From a checkpoint of a small contrastive image-text model: text encoder width 192.
Rows from block 7 of the image encoder of a small contrastive image-text model, named by matrix and row number. Rows with one number within an expert belong to one neuron, the router's apart. Each number is 500 + 40 x the weight over its row's rms, rounded and kept within 0 to 999. All counts start at 0. Numbers have three digits each.
Before each expert's rows are labels from the 100 images, of 14976, where the router gives the expert most weight on average: "top examples" is what is common among them. Only what is clearly more common there than usual is listed. The data: photos of plants and fungi (iNaturalist). In brackets: how many of the 100.
# router: slot weights (encoder.blocks.7.mlp.router.weight, 16x192, trained with AdamW), inputs 96-191
# up: expert up (encoder.blocks.7.mlp.up, 16x96x192), inputs 96-191
# down: expert down (encoder.blocks.7.mlp.down, 16x192x96, transposed), outputs 96-191

# expert 3
top examples: kingdom Fungi (27)
router.3:459535512533442549456453507520440494500520524467477476492513420465531456467473545393525546460490447519519500477494557480553533436508543435533401556515503482446550500480444500456488533492570469430503555521526493529482395498458479622526546473499524554497473473486485466572549498494420460547
up.0:497436526569505490504564563490434451455514494523505492430532497544532553570497509492515473490506548495495549496470434459486525503491528438451531503535546509427573504534531518556472458452437506517582478453531509516563459562461428489473520472495502478517532506567550492488501485472496531504
down.0:523518480565480439434545554527530430509476558469503554549478489534532513510544520533484486489533524476506598422445496503519526487554434478440478523479427521508500497397522479472521462488456500549497464575481538443433466592581509454466547420549483471490554452585533556509526441465590581482
up.1:537482468518479452490485532496490456521517552530545540489465540458502521494532479428558458430436408499477564483511482481505569446452445476508521533490482457451514476485507473486483389482566503543506447515542478649595476497514491441510537552474522415531526508482535486496494493489565528464
down.1:507499500551446489479491512495523456516430509486498517376540461530449466425473528467408494457494525465474615464421554510445500538502509526528453518524476520528564523487541493491449448469509489509459514445474596483508508500495548487548492458590499485530596514561500496579455472492516542543
up.2:502486473560544496444500454476448467510513490521497489502479453505533612539500435488577483519499456556461528549536514515539457423522473438438524487520494526481452457458483526492530467529423512401485540471451447502490570525479498465497482584522532478472526478524508496501441546527512545431
down.2:445516469474466450521466496383536499481483510479457519501523474482510499470567520434527461467508561465519501501525485494509528509497499463453476436434465527571464481491486612563473542476512564487497527517487535466540490502542574558466473498520557533569495526589567462485474531505473432495
up.3:471465565491491489495478485547526551439541487495477539519461511462501467496540467480472527478502522549504484481528524427452546462526453472633429445492474520544528551506557528485490522403570464493518511421533467465543488455524449493456542509550487533556487524450428514525553489450504431501
down.3:505550555517449481495462474526412493510501463531502489560510461433504460600505493513460514542538499517492484541466522535509528553511484453519444494484511416477491573465526501507559561489595424469549604480530545478481503520505463466477537558530425482455508519565538474437514486450479519546
up.4:493526535529483508510561463491534514606535490463514518495518453470512430439463539507442551499452440497542519455547534471536432529544521499530469417475502538519446469509459504526503562483494473485568495481479477545518521573553465483503488560418547496544498502422517654494515473518481425470
down.4:446480464519484531482479471425483547463484449553456506592508472465516524540517456552539507478520455404466454496499467458526450442487543547572520475454510535471482499547454518535482542475496514525543460529484440489455522504548501506485408462474607498484449501522461466576494505562446510486
up.5:544538446554584492516495491458434489575525471529492543486545568532464473491542577413416551445506476473538511466527524565594454440519420481544497551524485516498527485496486531539492443466472545508465459485466515521488552555479499411531484574496530515500483446462481486500506434548482531547
down.5:517562459534590499461487499612550473426521496507495387537536482524499487498502436474532499557488523532448555495474515534554472527573481471518523630457480463477440540492460536484526481451546516458492502433525508520515451519506512542465552466522504528455476517490519460572544460490564436466
up.6:488534470481487547533520440535459500495455528487518471477526510552460466506547520524416416412519431438548532476478438476483549475408431454493523461527473485492525506446534467477500515515475494492572486574503549479517515472467502461555494524513575497514498486453419521492530455540493558510
down.6:503521493505470498565504529479457449490464574506526530490475411512464563477451432513503477523547480558532524491479515436554487562513515481499525517504445537486470479515485532542433523522507499500594488583593477523488537488510433520437471472443457526446489517521427499503540492487569493424
up.7:461504441520497491536451506524510487431465464500484510501403504507489535491477493485515547451444414496440521515482548471579477473468498549476438495461483533537461429488541433574497490562577469507554453484471507476476450540525498534548478503469482500471540578449483549482488511526532477514
down.7:481532507474557504466443425525484525482478528523505541426507594499462544507508574622468536492503529405471477561526464439485550533506462477578541439576460469533531450485476443473495529454497512481463474512478466555502461483534552471604481486477428506522496494545469497520508550540477484429
up.8:489491512495512423491527462589555518504462491504550526526502433549534488500520520476357447511448516471525479471456513560461441449514536446506479541551484520508519542479439484473507435461476536460460560468505453472527523439461507545485500544474422455466503463427548444477544517514490507539
down.8:525378499472477518551530549460567514528513506531459423490489485484475488556472430562524568482462540578515467477492450489571462523526489516525542459465464612556521493486469542503513526462483483469543451468579473447543459555494522517510514493543501534503489435444531524422515394471588479555
up.9:592540469449469506594435476486574468580427468459481575488539491480461512481458526508511446483453512490445545484506482525529468538459434439482452549492501507513538550397526509544486526492456505453525530415419489489568520542549557442509523489533493528561490501484504463510497441505546547470
down.9:493539477411551439512469563464460452516418498517530477504559461463557513599493549428492395568514477445532515456518498512511544513519552464476552478525513511499528446463458485538474424517454505463533436430537460501488485534486466476522534464463476531503439451466526447500452566557467523470
up.10:515501469537508493465483512429575498540529486459490530531496560448571539442560473529525466443542475499588470566551499472489476422522524494553537538503492503430551508496478492537522520521505508520525476533460512490468494513510472443463470530487531432456574532478432541500535522577478487516
down.10:500408481569588474526523476508485506520434445453457487466500524575494444521564453515518497534451502471528552406516460484534479503545508547475533476437480524497513501488492540515493443517542425476468445536501534552489492483452490516582493440536590480476503506538552444447543505551453496478
up.11:483527558542472495511565483446563440458498442487567487488560494492458488457463459520479532491507557464492477457487501501430493502552456532517478541496497501496569433533500562537478571522526466538526458513490444479512526629486525437463501495485520447529478451493507516491545522502558499500
down.11:549497491468505431479526448579493491516465561546460496463544514496491501461490509479544476520539494481524469555583488466547485568457524522466466494501491429432506499568479582567478524492536515566429446467511422437542579496460508509484508495545524423531473502487547518503480460466424557492
up.12:445541511454484563444531557494437502517504512499482451439500486525478488563490474567443475471506504489541585460516479483426525446458499505441521467494527561536511486539493498488505474507524514491482497543556494574537494548422561408522561501483498380549565413565529488520486517459496486477
down.12:502495523499498534485496523510492406476463618441471521466458529508558598535533500509478483495533453492441523508485524424486486498406496502506499466569559559449503427572582517498527524437512490547480472519527507367533550542546516509476455466541491459568528515569503551489532470436483559453
up.13:441490535477543431496555479468417479506471570484445432554520554489536544560473465477405504471509568454527483472569488500518614533431541534467424488483532519529497458461547507563546484455525460496510519545519350532523493447487482480476471519466535439507527421469584506514484504510457469530
down.13:405468521459483530488510554495494502497493508495478477531480504530482431521419429561535454524483525496537455469545538445598564514532510530493555585562463464483448548536506439469552594474459468531492511523462501512489457490449536469452469432529573526504499545480523472588532485465500482472
up.14:498498459555539489545471496434504526471484485605508482468479468519506531442483483581532560591524448536460536525535431437484474521576471533508495418512501526435450497483443516497532618503511437427589524555465512589480532528525453547483471443511418508533517493530501524501504472483511545457
down.14:473544478529537550547486518604471497420540523568510466467494456550489477530545509465563492515589423541511501453504482511432462503486496542556467451479470465482517503492458473506539507493475481584516524450561499556492515532591512463481522579506465480422516460453523504475448535581441424546
up.15:489456563476443434555432495430528567524489488562528510480537492477520514549567561478520532503505531512474434466495495555552447508458552491495549558541493477516477571430491462535484569490478529538504509524415432626464478522498459450523526474438489480472534534521508488445514506442524494508
down.15:569500456495523501466490493519528548453509511518437525519539588453473511516516527478463513558499555435590515435528589481475506513464490531539492532536592474540533513512559525517555516488516464510529477453522464520484475549481473497499495453532515535466513513533541447495520486499394563456

# expert 13
top examples: order Fabales (34); family: Fabaceae (34); family: Asteraceae (30)
router.13:519486493479483442523447503478497506506551502528545538594477471499540484511480518476563446480476518498521538576469539453501494472482538483536587462552474456586468466514458457482491457518575592537494454445476461528551542474498485501455513441547553486486437441502538453404495548562478444558
up.0:492514441454529525510496515547595461462520522489483452529489478492563461550413486530565517488470542479514483551465500483502516467474528513420462446512520539495549497558513528467476410532579547542452495508442547436515463462545454511422525507498603506505539495516511527464485497566482499565
down.0:545445565501516488563489518444506460522522525542506526436466501531538520496477507494465533499444536538543512495436515445516496477483557458563560538542494547441558443507581491437459607479514452414565458482439418514501470496436466489516560549497547505484560467523482535535495460497479484561
up.1:456563482530532501447524544461561474468421557473509467542484513476485467501502487464522483475504479459512411550485532510576463553531411579474542547515471507572517563514539472567507380447528571483466567460564472548465504450476455513569502505506542472485518472510491459496521564516495487476
down.1:525495500534530553504455522504527442495529485475491472484488528497506519474519532570482464471518526562524494474483525550529455517549464440529529514530494477555554439518473473534525434511383457467534470538463507495525420434477556493462466523469522439527502562510460577523532505458412491446
up.2:508534542477473479498503455537455450474537545544500475486524446566506529455572512495527555530557529532458531528485523473423538515591502560467475502500491530527490477553492487529449509377464563468513449482451505478504461439498569543476471573587502513509540503522449386536524557483487511455
down.2:475598509439452477511486498469493521494551512476457510506587524490456524479538533502508512543636513467555501483485453486503452502483504489487564557457450468494487522506525495604519511461515548511493550450499509556490533462552480530508475449446575482556426495494488539433441506475513446531
up.3:454522556480507561509467482513478489510526462521487507492454516527432580453487462446525564494578530495458489420517492424551495483464457477547430578486467500431484571547512497492503490511468515551488514484487423558539488458518536538594438604485513486517562390502534519497563497490497509544
down.3:521533540470491516533458528517508544449547477470511505474472529494466529490517515559512512466485495485491569484525493541507516515462522520458538511558517526477494561513536442521455532510541448506514523519511521473421573442549551451412453561577509431456448493525478459521572454490539520501
up.4:530537509454561482506550501480539482524598484552481557462435532537498499458496579508463557565471455553464466574537510477520493467461559505534514468508513430447484467548581524496456522518470486432497559528524438485546502424544551461487542520467444542514461498543551457500557468524527411496
down.4:487467464577488502540540444466555552541500584540522481585463491508501485530463510467500495502442509504440466531481512485544509532515472539430451556482496558491495591509508586485537498556527479469469558483505524465491531529484591440436543505470511482531512396559485591539511443483509559552
up.5:486481570456461505550497553485407533475585531473548462453484468508470530539504483493552558482528484519518488491559497486511492470541474515458470459394557489402467531487518494511567508495505476553480461431521561494479499572462438540517479583505513500532514573514489547548463483525462503502
down.5:553532525537561535436511470525544476521545507452497540508440495487538502498525553586570474544535484589479432508458469450533518496450567433514511484498527510541499489541514504442489475452554530498451553509467399516570499521480552494467471537485589539493499508489441503427509485481494437471
up.6:475468537429426487533561534410478538501481539530487569521540531548522445582568471478565461535504485504538554442490446467445595479451435522523497501549540499463490489505497505480532496526537497503469485503476456465477490501501447551491523559516566522513420442458502530529498477556447447502
down.6:490474553461533534532529452548479468448436498497480517539549424495525485555541502489417486519546546540480505440595477472517541489550488421514457486497419452521522542515537463490508572554582440491526450429455469430478514486509451591578534489488475548513481525467474508406536460462602556511
up.7:518507425528467523447503490468495481466456508467503502462540486428510511554520567459470438537502452502565503443560470509520545528457510505490428549528423506469433586510474525528470545431480508447513522538569560556572525554483447462598532506484465482492501481498534521554568523442508510428
down.7:460478475454503470517488399592455495478414482533513536487478505491474541477451492530462486500531481508530540487488491602494567477475507460492475497495477436480598470474435523512442519533537574590502516505515514521542482513485526522463500393546509540511473423474509553591529504487523421476
up.8:515497434565580495449518507429511484465492514441437440454450491475528527518497494549490430521519495511479565576512506485506449524515426569476564493530526514508515552469517450505493508545465501500543454469453498492545478517413397544518504518481446532448519534581528414542462517515505477450
down.8:533496488544547465511505532492508523498475543523453573516454458537474392498482483434471473523544587502467439505495523549463433451468496455480511448470537452467457529442466489484539438559509493447539455544547549501497505497568536533530486462518482509536579482484516560529476580485498506490
up.9:463436483534534563501479532528499457489495534449532526475503500518544525439550547559532484508436498556566548475517476557545515426514557512442530507518488491477527568492519495550472506473550505578516516468456458487483465480464481442506482619530535429521436521527459438578514620522463457522
down.9:497529528498501557526509462431469482490585517456474530517548442553502490507511488522456431478528399562536509474510486436504499518482511506497533456440445534540501491525543395422487486567465555509592527496404516509467481478499519570477537504479503539533523475472468484458545497522534465462
up.10:532476501443549564500524551504520481466523428457390499509542529498475631532528516471484495500449424507531528536559550500506473482494462546491516502543444490439500521468489476423488505454480548512472458496477507595515525483530439467465467433474530403528493554586552427552519481475498543487
down.10:522419475449526512498507560460491510532554496513504539519454493494490466512508521497477546533442527533496481503464512446439514545451508560549526548524578527474492493571522505482459486569523524532531456500561429516416470503528565463478495459550524593518556513491434512504487521459484506489
up.11:472562434424489428497598510501493509452543484505453493477514479568506491523437441530441558444553466489529520523511487448455532432459478534497420490500535470491508446576624580539517506460488464512498509445559485472504448520561500488501530461520476537590455515492582500586521467528569498528
down.11:514510467515555565519475518452440456452482508502535496510483539409483482438501472472452488427559475407507460538540447465471496448519568502420456528512443495481550559478504504486497511558508486456543571507537473519428501510563532638523514530531484527485471516476502507496506456513505469510
up.12:465535460501499481466443521510528508574476556446464526475531506412436579517504543594501523482530587503534528492511562475462620485457553489525515520435500519485451502495463496470529573507497478544479518494512464502467434527493508490477477553520508549549482480495538508547447521485466517502
down.12:562399452441471525433546515502481562431510549527574512496501479495486502573500526420535532523459615513572422431461531516513492418461490449430498499499557455553517476498526475546501456549472488531514560528485534497537520491483508577542532526483512469474509449458553503493510496582540506530
up.13:471563482499517500497577434491501489501490456527560515529508549538531540521561500533540447470455501538443505536484483529493574457531417491607514510493566518465599497522546473454470438437491544496503531538479489524513480405481484514555495529527512542592488487505503544457509536518517493506
down.13:497495472472501534476578499537466427418493453506564491471470507496507464516502468456515530493465440415469467487532485585520538569496506510399505437499533540463492567513465551533482519518501518473459565482474527532447500495441566459486424556455405505514478469545550459419494500487528514499
up.14:486471473508523518502525501502547499564418514468505511510472534500514447517519417494522507480382502436422495481461526558507493497569501513454528484543483489539517505559452595586479475440500500503510500446491451537483516531550543575472583487447524525453556544580575453527561547511497529533
down.14:534429600513419548536572555433524525402570502536478525509500514508523508495582508471479492533525517508517569485500529499509498495502518461501466555519493506482582507556537525501498496542494418478485456469424544506504448429504472425445545486494510552513510463474533551581469497483421446459
up.15:474543507483518492501518543468498581536495518534474468508530588492424529476544529490509582368495522532486562452468516478544503569495452476538497522524453466549506491493507615560515511478534472446575560578526528458505525519443493518464484584531450557540483471441481524463590545502478430488
down.15:501507513472484455472553536544501523476496479530515497466489533516499601513516551446505520509509443557496489497574493492499467532453425493508498546420521562478501493427430573584532449533512420398536469563509481487537561527492508488507462516501438492546491517489429533543555422524484515483

# expert 14
top examples: order Lamiales (28)
router.14:581459513537557514561482473437504535547472519520519464521459571518558487495556500527479420490466510464553489500539523506563434487557455522477465514441495519482528571540453520446566463495429564460437557473462540479531529495463486444549515492537553443470558514553492573384482526495462495499
up.0:528522522475523467517555422511483500545503596502503505499531447576466588500508522555535568491429496534513506562509506525453534447535552483465528488489488487494469478467488448503471496515437504531485500520520536538505455543511450590463448498534485537477455526504534518500405471444533555496
down.0:474546531462523445454445504484522476474510553552493512441553496504468502529480513527513555541513488416467502454527506511513547571561450444513525464444512470464484522527508556456524545462429411559501559475497498497535511534540561458443463491439468485419514552549539446410470503444502523473
up.1:544472468521515472454488486565561443481502431533456460526530561516442623464473525527454481405520557514490554471495479481518432545487460474478436518465422575485539489519556449464469410553522470539512434515528418520518503536518496496521488528500480511516510428521555475522501510448511478522
down.1:515496568513506560445470415535413484465482420487552480554564523499499523486500484513584478475529519520457478448470424493518511511525430459514499509461475459489462503459515461507496538494562530458506525514603471421495512449476545524468541515492474488547520463489539521539490539499550592524
up.2:500523490455516508496497472474427479450528425486382483560505505454448529462519442501503503539550508508531445457501454540477475472456561496508465525503505510493532571488436457584540454481380417495499559545489463604546559506459498477538484564541496490552512454458564438516431510505501461513
down.2:482498454470543526506491459458465431554468461434508423497486472540502463574551478552532566541535474538526483449489469539507473455488480434587521517472547499481499503500480448527548520457574473497542444529487435496451523534573504512479536517487520536534544491389486478515471539515497532492
up.3:560488609507554518529511471464447472453523427536525505480547565424486416526560431448511493509476493447517490466561498540477502563467517549497456508525524576540538497530494514516542432438535537484507510509536466470502523489477456452535426510467470556518501519499547463537479464480568515482
down.3:422518508491547510468429481465437479517510504505499556509448514436504527478493562543456519434437525514533546535505516583639535540486441551462549504478509528483518592533445558478520496512481463494493456464510415473543445571504494439405501483460489464531504478540533482480481535481427565526
up.4:529524527525537478554471582477416512488558529513521428481492509512506487484442498505470551491522525479539466471488504497466455447520493497481542466477456505459527408477556519522490505485402508484548442518491415486511435430452404555481545524516449556515506480630480496555509438470515523506
down.4:513546512499498504506457596447534527539539521495483557506463511557601512456501546529477478523541456516500518535540536442421511511434453408497500456523451537514484464559528505505516450486503471519560478526512532520533427487551496516576576508453423527458478523495475513536513457505505447502
up.5:495412536565470561538516520415508518563595491525552537520456523524497512559446465489597499514549542522465461512409519481497478427482488486477551469526527498447527535490559551514514506535520523513493532538549533519497502438482556449522471545497420468470541503478530448452452489479502462604
down.5:525490493462514479540515489484469444454549532502445501508483488510482576524509521573565467553462553473509543574557450476489520435460569486510476516580507505532464536548531457498520469466461492504508509542482526493574488527503511464520474557525531497510473467563487452478539495518524466511
up.6:506531482444428511533491578498473540498537586510522501466435458479422460539484483531572532551453484559544509513558518555404515403513513535505492458526462506434467498428517439457435537536556534483562492550507538530496439479474488443469452538515571481545504556508540550485554456525502467452
down.6:481437472490487536499485557553481463480520548496451552466473504546472529425525552538500534545556496472383446579501498558459474416432431514502425521441539574479541467456518518463508497446474512475501506560513485493399428429500493497473517454484472501564470484459463501481564419456543451476
up.7:480576532472467506434557580441553533441508594564433509521541558467459450474489492496505469392524491464497508472446539549512499387472467491523482491532553449559522434468541574530470546499548470505557463429452506474546448437526498503514539507513490524524470496475549457492489473534497470496
down.7:479478436524487474501511535456497576541483495454471473512473488456499462598532443426490451505413452531541449527519534561589515557526556547481543510489547466562490494485422543487534530488565530505469476521482515492510538463498536469514548544524540473553491490431542512507526417496445462513
up.8:476446429547553423517448489538529463506521500575541555442497508494516482565499495505597470467529557520440498515468409517501413503507523468540450569555567553517482503510519458475479434565500512503483486458480431437489594496567525515465498487527404455515495431529485432494462506504516454441
down.8:480526564517564514543526497470529393447512490435558504486510500508543541552530530501513536545483502541473541424591495436519498482450515532483512478470504478450537521524526476515492528490581482491516503501503445529489499448458531476535465527529461513495495404498422436497421534499492565511
up.9:450419441458523507478553518508494514571567472472541502544486498550524536577489401503548485463482494514432462486554439529455535542444501500532525446511522456477507484489558502517526506520570547498439449467469487524476486558513576505470431493539539422528541441520527510407441490508504456469
down.9:514571458505508503466507493430468460441490507464591574541458525543490520510584532469458482533515439515495492479508463488537379493510478519510479477523534496518474498451490440516504558544454512457526492517470478538452538432468503498547546555500515484454513400488507459524529524504434505456
up.10:468495437506500462497433503562529512560459507555488509518473537499532508467477479486508503540424471437500503430491557485450495538514563483476484492569484509496475519530471482517478548574539463477575525504550536489470492580462478500470529510519513469445498462557494516500511448530553552527
down.10:559558558509515469540561479469436516515488507511528518494515561496495572532516544475474543425556523495504479488444498485464585532514492484500486484498431528626505447510520486561518474452497509470463560485552455474554517447442510452466535445496480570436534489478500450522464480498534542436
up.11:488464452492523520481531410512504425519540515505469471533484512514460397442508483454470484528519477529494466457492564528494546580501556495509526527473460507468540593488533521537522526505474514493472476448492501462584440524495486577503522472496478375472518504487511517501543485527502515541
down.11:555443480499579556442491561470480500483523526501490543477546459477491523400512451461450525494433526493497498491456481532530522494550563420547530570513436442563547478473533461507526480481575505481456507507441468524531457448462539486487502432580462518517468496571513494538493525514527491562
up.12:546525493544543471474510522432459512424450460522456477480547504508479512540517448534491482485499505522530419503511530492478515557528562456497503495630529428503444531536542478558474507549535486518529525473485499478462531485516517497536448495475459541525535477527501470442526564481513468517
down.12:563460546564485447476483525474457415494501502522525505503486538438486545546461534494469430490553424561488504444519492455555536467464489568498492461478464535531568536547560513568400402454466554488540465555566458469549461527494452546403533472520549474492465445495453509494505506489521500489
up.13:483501564526501488488434530587525480504474528472491439514519503490513473548532481473546446526494489455486547504449530524551586461529468504539505551542518482590523596490498473465598489545491481531457486506489469422520551473527500514463557515552498561483498527481548408443513468503506418501
down.13:520502553557451520481507454561503477493532479508470486517459451488508459532577503458491536495506497490516513542509494569505531541501524552480497511468511455517474535519495473503461452496469506541480499565532533496517473467491622483419512508545413535540525463580531415543514442484489460499
up.14:496509516506473499558511550470526571549598535579482460564495524520498502510467520525417446473538501564508538475522491510608411540518514450544456569480554466472516499472449465546525473550430415514536544492563536578490470435493489514541473452501494547473440519503500548531495470542459506532
down.14:521503511461539465482545491485486546498456502484537511534514441469579471482411522486476507439550524516518516496506417527433469476530465518495546453465567426492509462472520599500504488487548448416425492545484495453592531549550554556449530492410541462511445543444501499472529505527497486462
up.15:393421405581435498505476517459589516528445460464473513554474527475485556448506409512491536482454396552551572526432522478493569540499506469478452509529519514478563480485540518526555458501570447528481561464535505495465480513475537554495557494475518525493454532460481532473499577493448470468
down.15:467403487427516529508509528494469483465545493464415502512504489464565552517486475530498445404504439471602463574448535436553573526504511624468445435432439468464459515481486524507469424514573425466456567462524500555542494483435451560520543537473466533488451485536466510498506504540479472487

# expert 1
top examples: order Caryophyllales (41); family: Cactaceae (39)
router.1:441508503493494498438453487498575538419523474515505462475502459478508607464488457529459474616473524511517570525561510489561529531519496496493531492555480460551493558435571468500435505542413550472458493513458574495527500513524484476504497553479469438430492552560478518515537513484455515450
up.0:519570525466527496462514504446523490509486548481448565486480475538485497485422547513454547508527499516465539531515536510485546503540427479495571560500438498495560540520527482573509476493566480497466491486576531566495510487468514504407503492563503597504527538457577433500475506432497540492
down.0:483512400518524526492485636548405516450515468423489519480446466486505472453493510609467430513479426492509455495484485534468428515503505490555574512522519471411532445483459453531502486582485496415531515545532545540456466535528525558473444497477499540505480482465452535524469530574460480464
up.1:500527472480503547525569461436524470533473456513572465484417552490472487484489539522544519529492451502493437495442517572465493490517507536471479500506535467605479493500497431407441480498438529561514448482476539411507504493552540462509494477491461480565489557529432534539525529553550466510
down.1:526516465502491526512423505434576455485501490447490558464498433489507495452507418426418487524501520588497430500445477497505448516499557478514540422529453536484525504572512410423600494493484446470511488500480524421506505538487545487487573492497552456485528530495467608454547523548515490535
up.2:529597477466527491538480494428558541483495512448464441435524554563536438526459507534518529434571528564474521421467534471431507505471521552424513461465554488517488546521485493515579573528483407517487593516477560491516486541546535523481512523509505560532516449493500525480548515428562481499
down.2:518466497509510499570572433572495479502466576513433495560453510462472455538503471535399412426540492464413470530499492479468554536488502509519527517510505464483468493516469461505506461497509514597575390487465534490578495496524434486512496493516486435507538543503479529533461505546477537484
up.3:528508483460550502534541450501569505563514443532447457513492505452501488484450505466561531514492498453639500451433438489443574439521508439588480484546506482446477493520468474438536530492527446530564526486527560488499508607429517467487504496465509580523464520510545502480429532432429438571
down.3:557523425486505472499505430548556516484480524511479529518476527518532509432499469435514492501534464473527377459518544553451436462501462532492528534469510450439501526578531529455567512583481524570494502532445507470465469514465496461484464522533554521525520493505559485467535567508506485495
up.4:476489552564485456485441433548435436576516552511474542579464522528500509490532497480518456517525493530515546508522567511507421557597519526477472509510507490530513457469586482507488514490482478498478488506376555450489503505534503466477508518504516446486420438435528572507524550579555549537
down.4:500519522472497500538483489586483452458467517507553501474440501527469491512492449599522486469555518495501535480480463473606537539593478544512497505494472522502502506520541465442475468489443539468477520501535460466469514470471384433517529538514430493453510458490402563491458570520522555525
up.5:489535518553497438489464473471515481526487535465464559498464500514495488489420481488514525624493444484560468508503515480511521480489514515553554503489495533474466471477385461564545574485501511455510445468441513528519499428558522480481529418544503487503526528464480498449542423477481491504
down.5:464539506544505517538470550434478400548535503497517511492493505556537489443521489543469480483449474458529544542538546517532524575478571452490499516521537573460460542440488464581458533472466517538431538498501543564531503497529439555506497525426424501498444492507522549435521404485507484578
up.6:500484528459465528426440525503582491475527492519539560560455521510494475589537548468548442541522403563480514488460505510595514506523486546478486574559485503551477488510522460396507549507370512530514420486508474545530411524495508415524561486479531468491489535562475422515530513535490486507
down.6:485515532484514507560459418431503521513540457550521476573485534528446503557505529462497545538570539491541504537461491497575415518585551496540539494515473491508465435531457543560478547450522479407497461460454489445460455529525580526535481496509469466465554541444417486464533532478558490556
up.7:518527506384515366482473509506450496474482483533530466475510501480511483538446496523517482481458518499542423498419509490486487556439552515550492406469499463528483534503508496550481510512488570530462555467502529457488487489510530501483518464496474523492557522450524488481513505492522480445
down.7:489492470467506508622486513538473528539481470518437494487448490466579540526471422528495474574455503551472508466480504501421556438522543518483493581505428535492510456505464560477493495534495459485500570524478470576517391488494495485449460476460490504527514514507462436520527471593486527530
up.8:524489458477526504486503406589540559592503590452509514465463506461507470538460434542520483496509506487513555520513487486474484524465487608538522487539424529466445473513457487485589514548439529517509578493518523498490504527538481549482507480528434508543508495481530503532441511440457520472
down.8:491483364469537499547483497463444462523481578517478474509520542484486516464464564537541489539478481596508526536481521513510509534524549500434492489564598468491538528448501522534547565536485479532473570572557501465498500469469479504491397452485463536494475511555495555461467508535476421469
up.9:505540495554542510485431482422566575483474534473547498542517516492488376487558514476502503475482493527444553524507509517500459517489505532533494531528514592481547508553530583515471476507461519432564459512499501392514527509554548394445583494492551495443543455474505480539439489452527530490
down.9:526464559526496577482512530500422535617496483452510536507485525522550515550572559551545500512505485530479548453462523466517525466540505489519544486500584543516513454445478477510473531511478447511556549485513490534489443457511470409573520495554469368593502458506490525539483449521442496510
up.10:549532533485511562514536485491441498537474436462513485424556534506474429519522463463479521438533527511514509502500539551525413508519493533501493530375526444538585480496545465467499450542541459526470435491453479562516524517471499517463483566518485530483430478448520462553492485483501578530
down.10:470537432468457476515566521497494487449451515419512468488458466448490507507539542484560458546526534468506495464489471493519504619525451543472524457476469486457577528524505493525445499511471509518491442528509617430510483574458533455517487501506580526470495518592500490451502551507583548486
up.11:487536490544434507506427561446468519540524475570544561527514412523468432485529506494466535484492491504581486505485537603546478488516504514526477480567495476488450578531502446544431542519500523555516453539466501519464474492459549551520507494445536466542504437437509498457466586537528508573
down.11:540539562538497541521462461447462519507493471474457488495478461517484568543516529448433516493542588489594453560509453500540502473489509541479494469461527441539488400454471450553470480423441490512497505465478572504470514510552468438480470532503608450513500467474496447537400546498512526540
up.12:501526508486561438491524466549499534436532596491539566410554443551522477520535475466462529437486516441521485501532460518561491521438493492597534513507521533469499523503543484546488546440498465490464525486499461540444499479472517601500455530551470500522504483456513483436489475545489537522
down.12:493546487544475605539434540544479452575465484505515461471552409554537488462480468516479480546509484546457511549458396485498445475545495530559470509484452453493483550470458530520565427487617504505470524468504494503574538518562520510506516575509561466502523461488463463440475501567508442508
up.13:549462490523521466511524516480485501460515517516497512533462476491456381556501528500439541461486517458500546543478487562537462413482477475501468523514449547495485538478549423537572509437431474499506422516515463524472527431493521510468575549518446557506498514529475532559498479535530506527
down.13:459461603478479513538438510521459518530470554580482479548551492555463576490517517433560585469492525469482477466488491482482480527494513442474443478491478551481490478491485465537508519514403392500529512535455494438450498420516516514477469529491528516494504523560455486487496525479514477581
up.14:554502593504498495506453458463457515574444473496532471460580561591483472523513441509530526498530523490533442526469548519501489580435497504530540478431509525551502561536539502499466543505548466547540454496457489552484534494510446492562492438499403459498543500439433568493473488519467537460
down.14:499494467543463539526440515520561484470478518432505486495414546523455520503527488496477446476476475490528613463525519541550513575487476584515508476523500586442463516531529564423516473515399482498516460468465533394523522546557428448470538446508448497476466512545512439505515460566526490477
up.15:460544462508465521489500519529566426459489515496543513395465515451537532540565492523468510466431497459484545457459454558483500575521559514548529493444472468528524589522472509454570476504434484534482507433451526560449520532552441519479464543541526479527428460441543475467482533513471493523
down.15:529480529546490512568538482473479553480489446530421576497478466523501524452528485461502505519509476521435514488518419519516487540525494561466493559480497497513462458483500523512466425462463464493454496467497517506501564456534526443499442513473567447527534538487501550517512501497496458437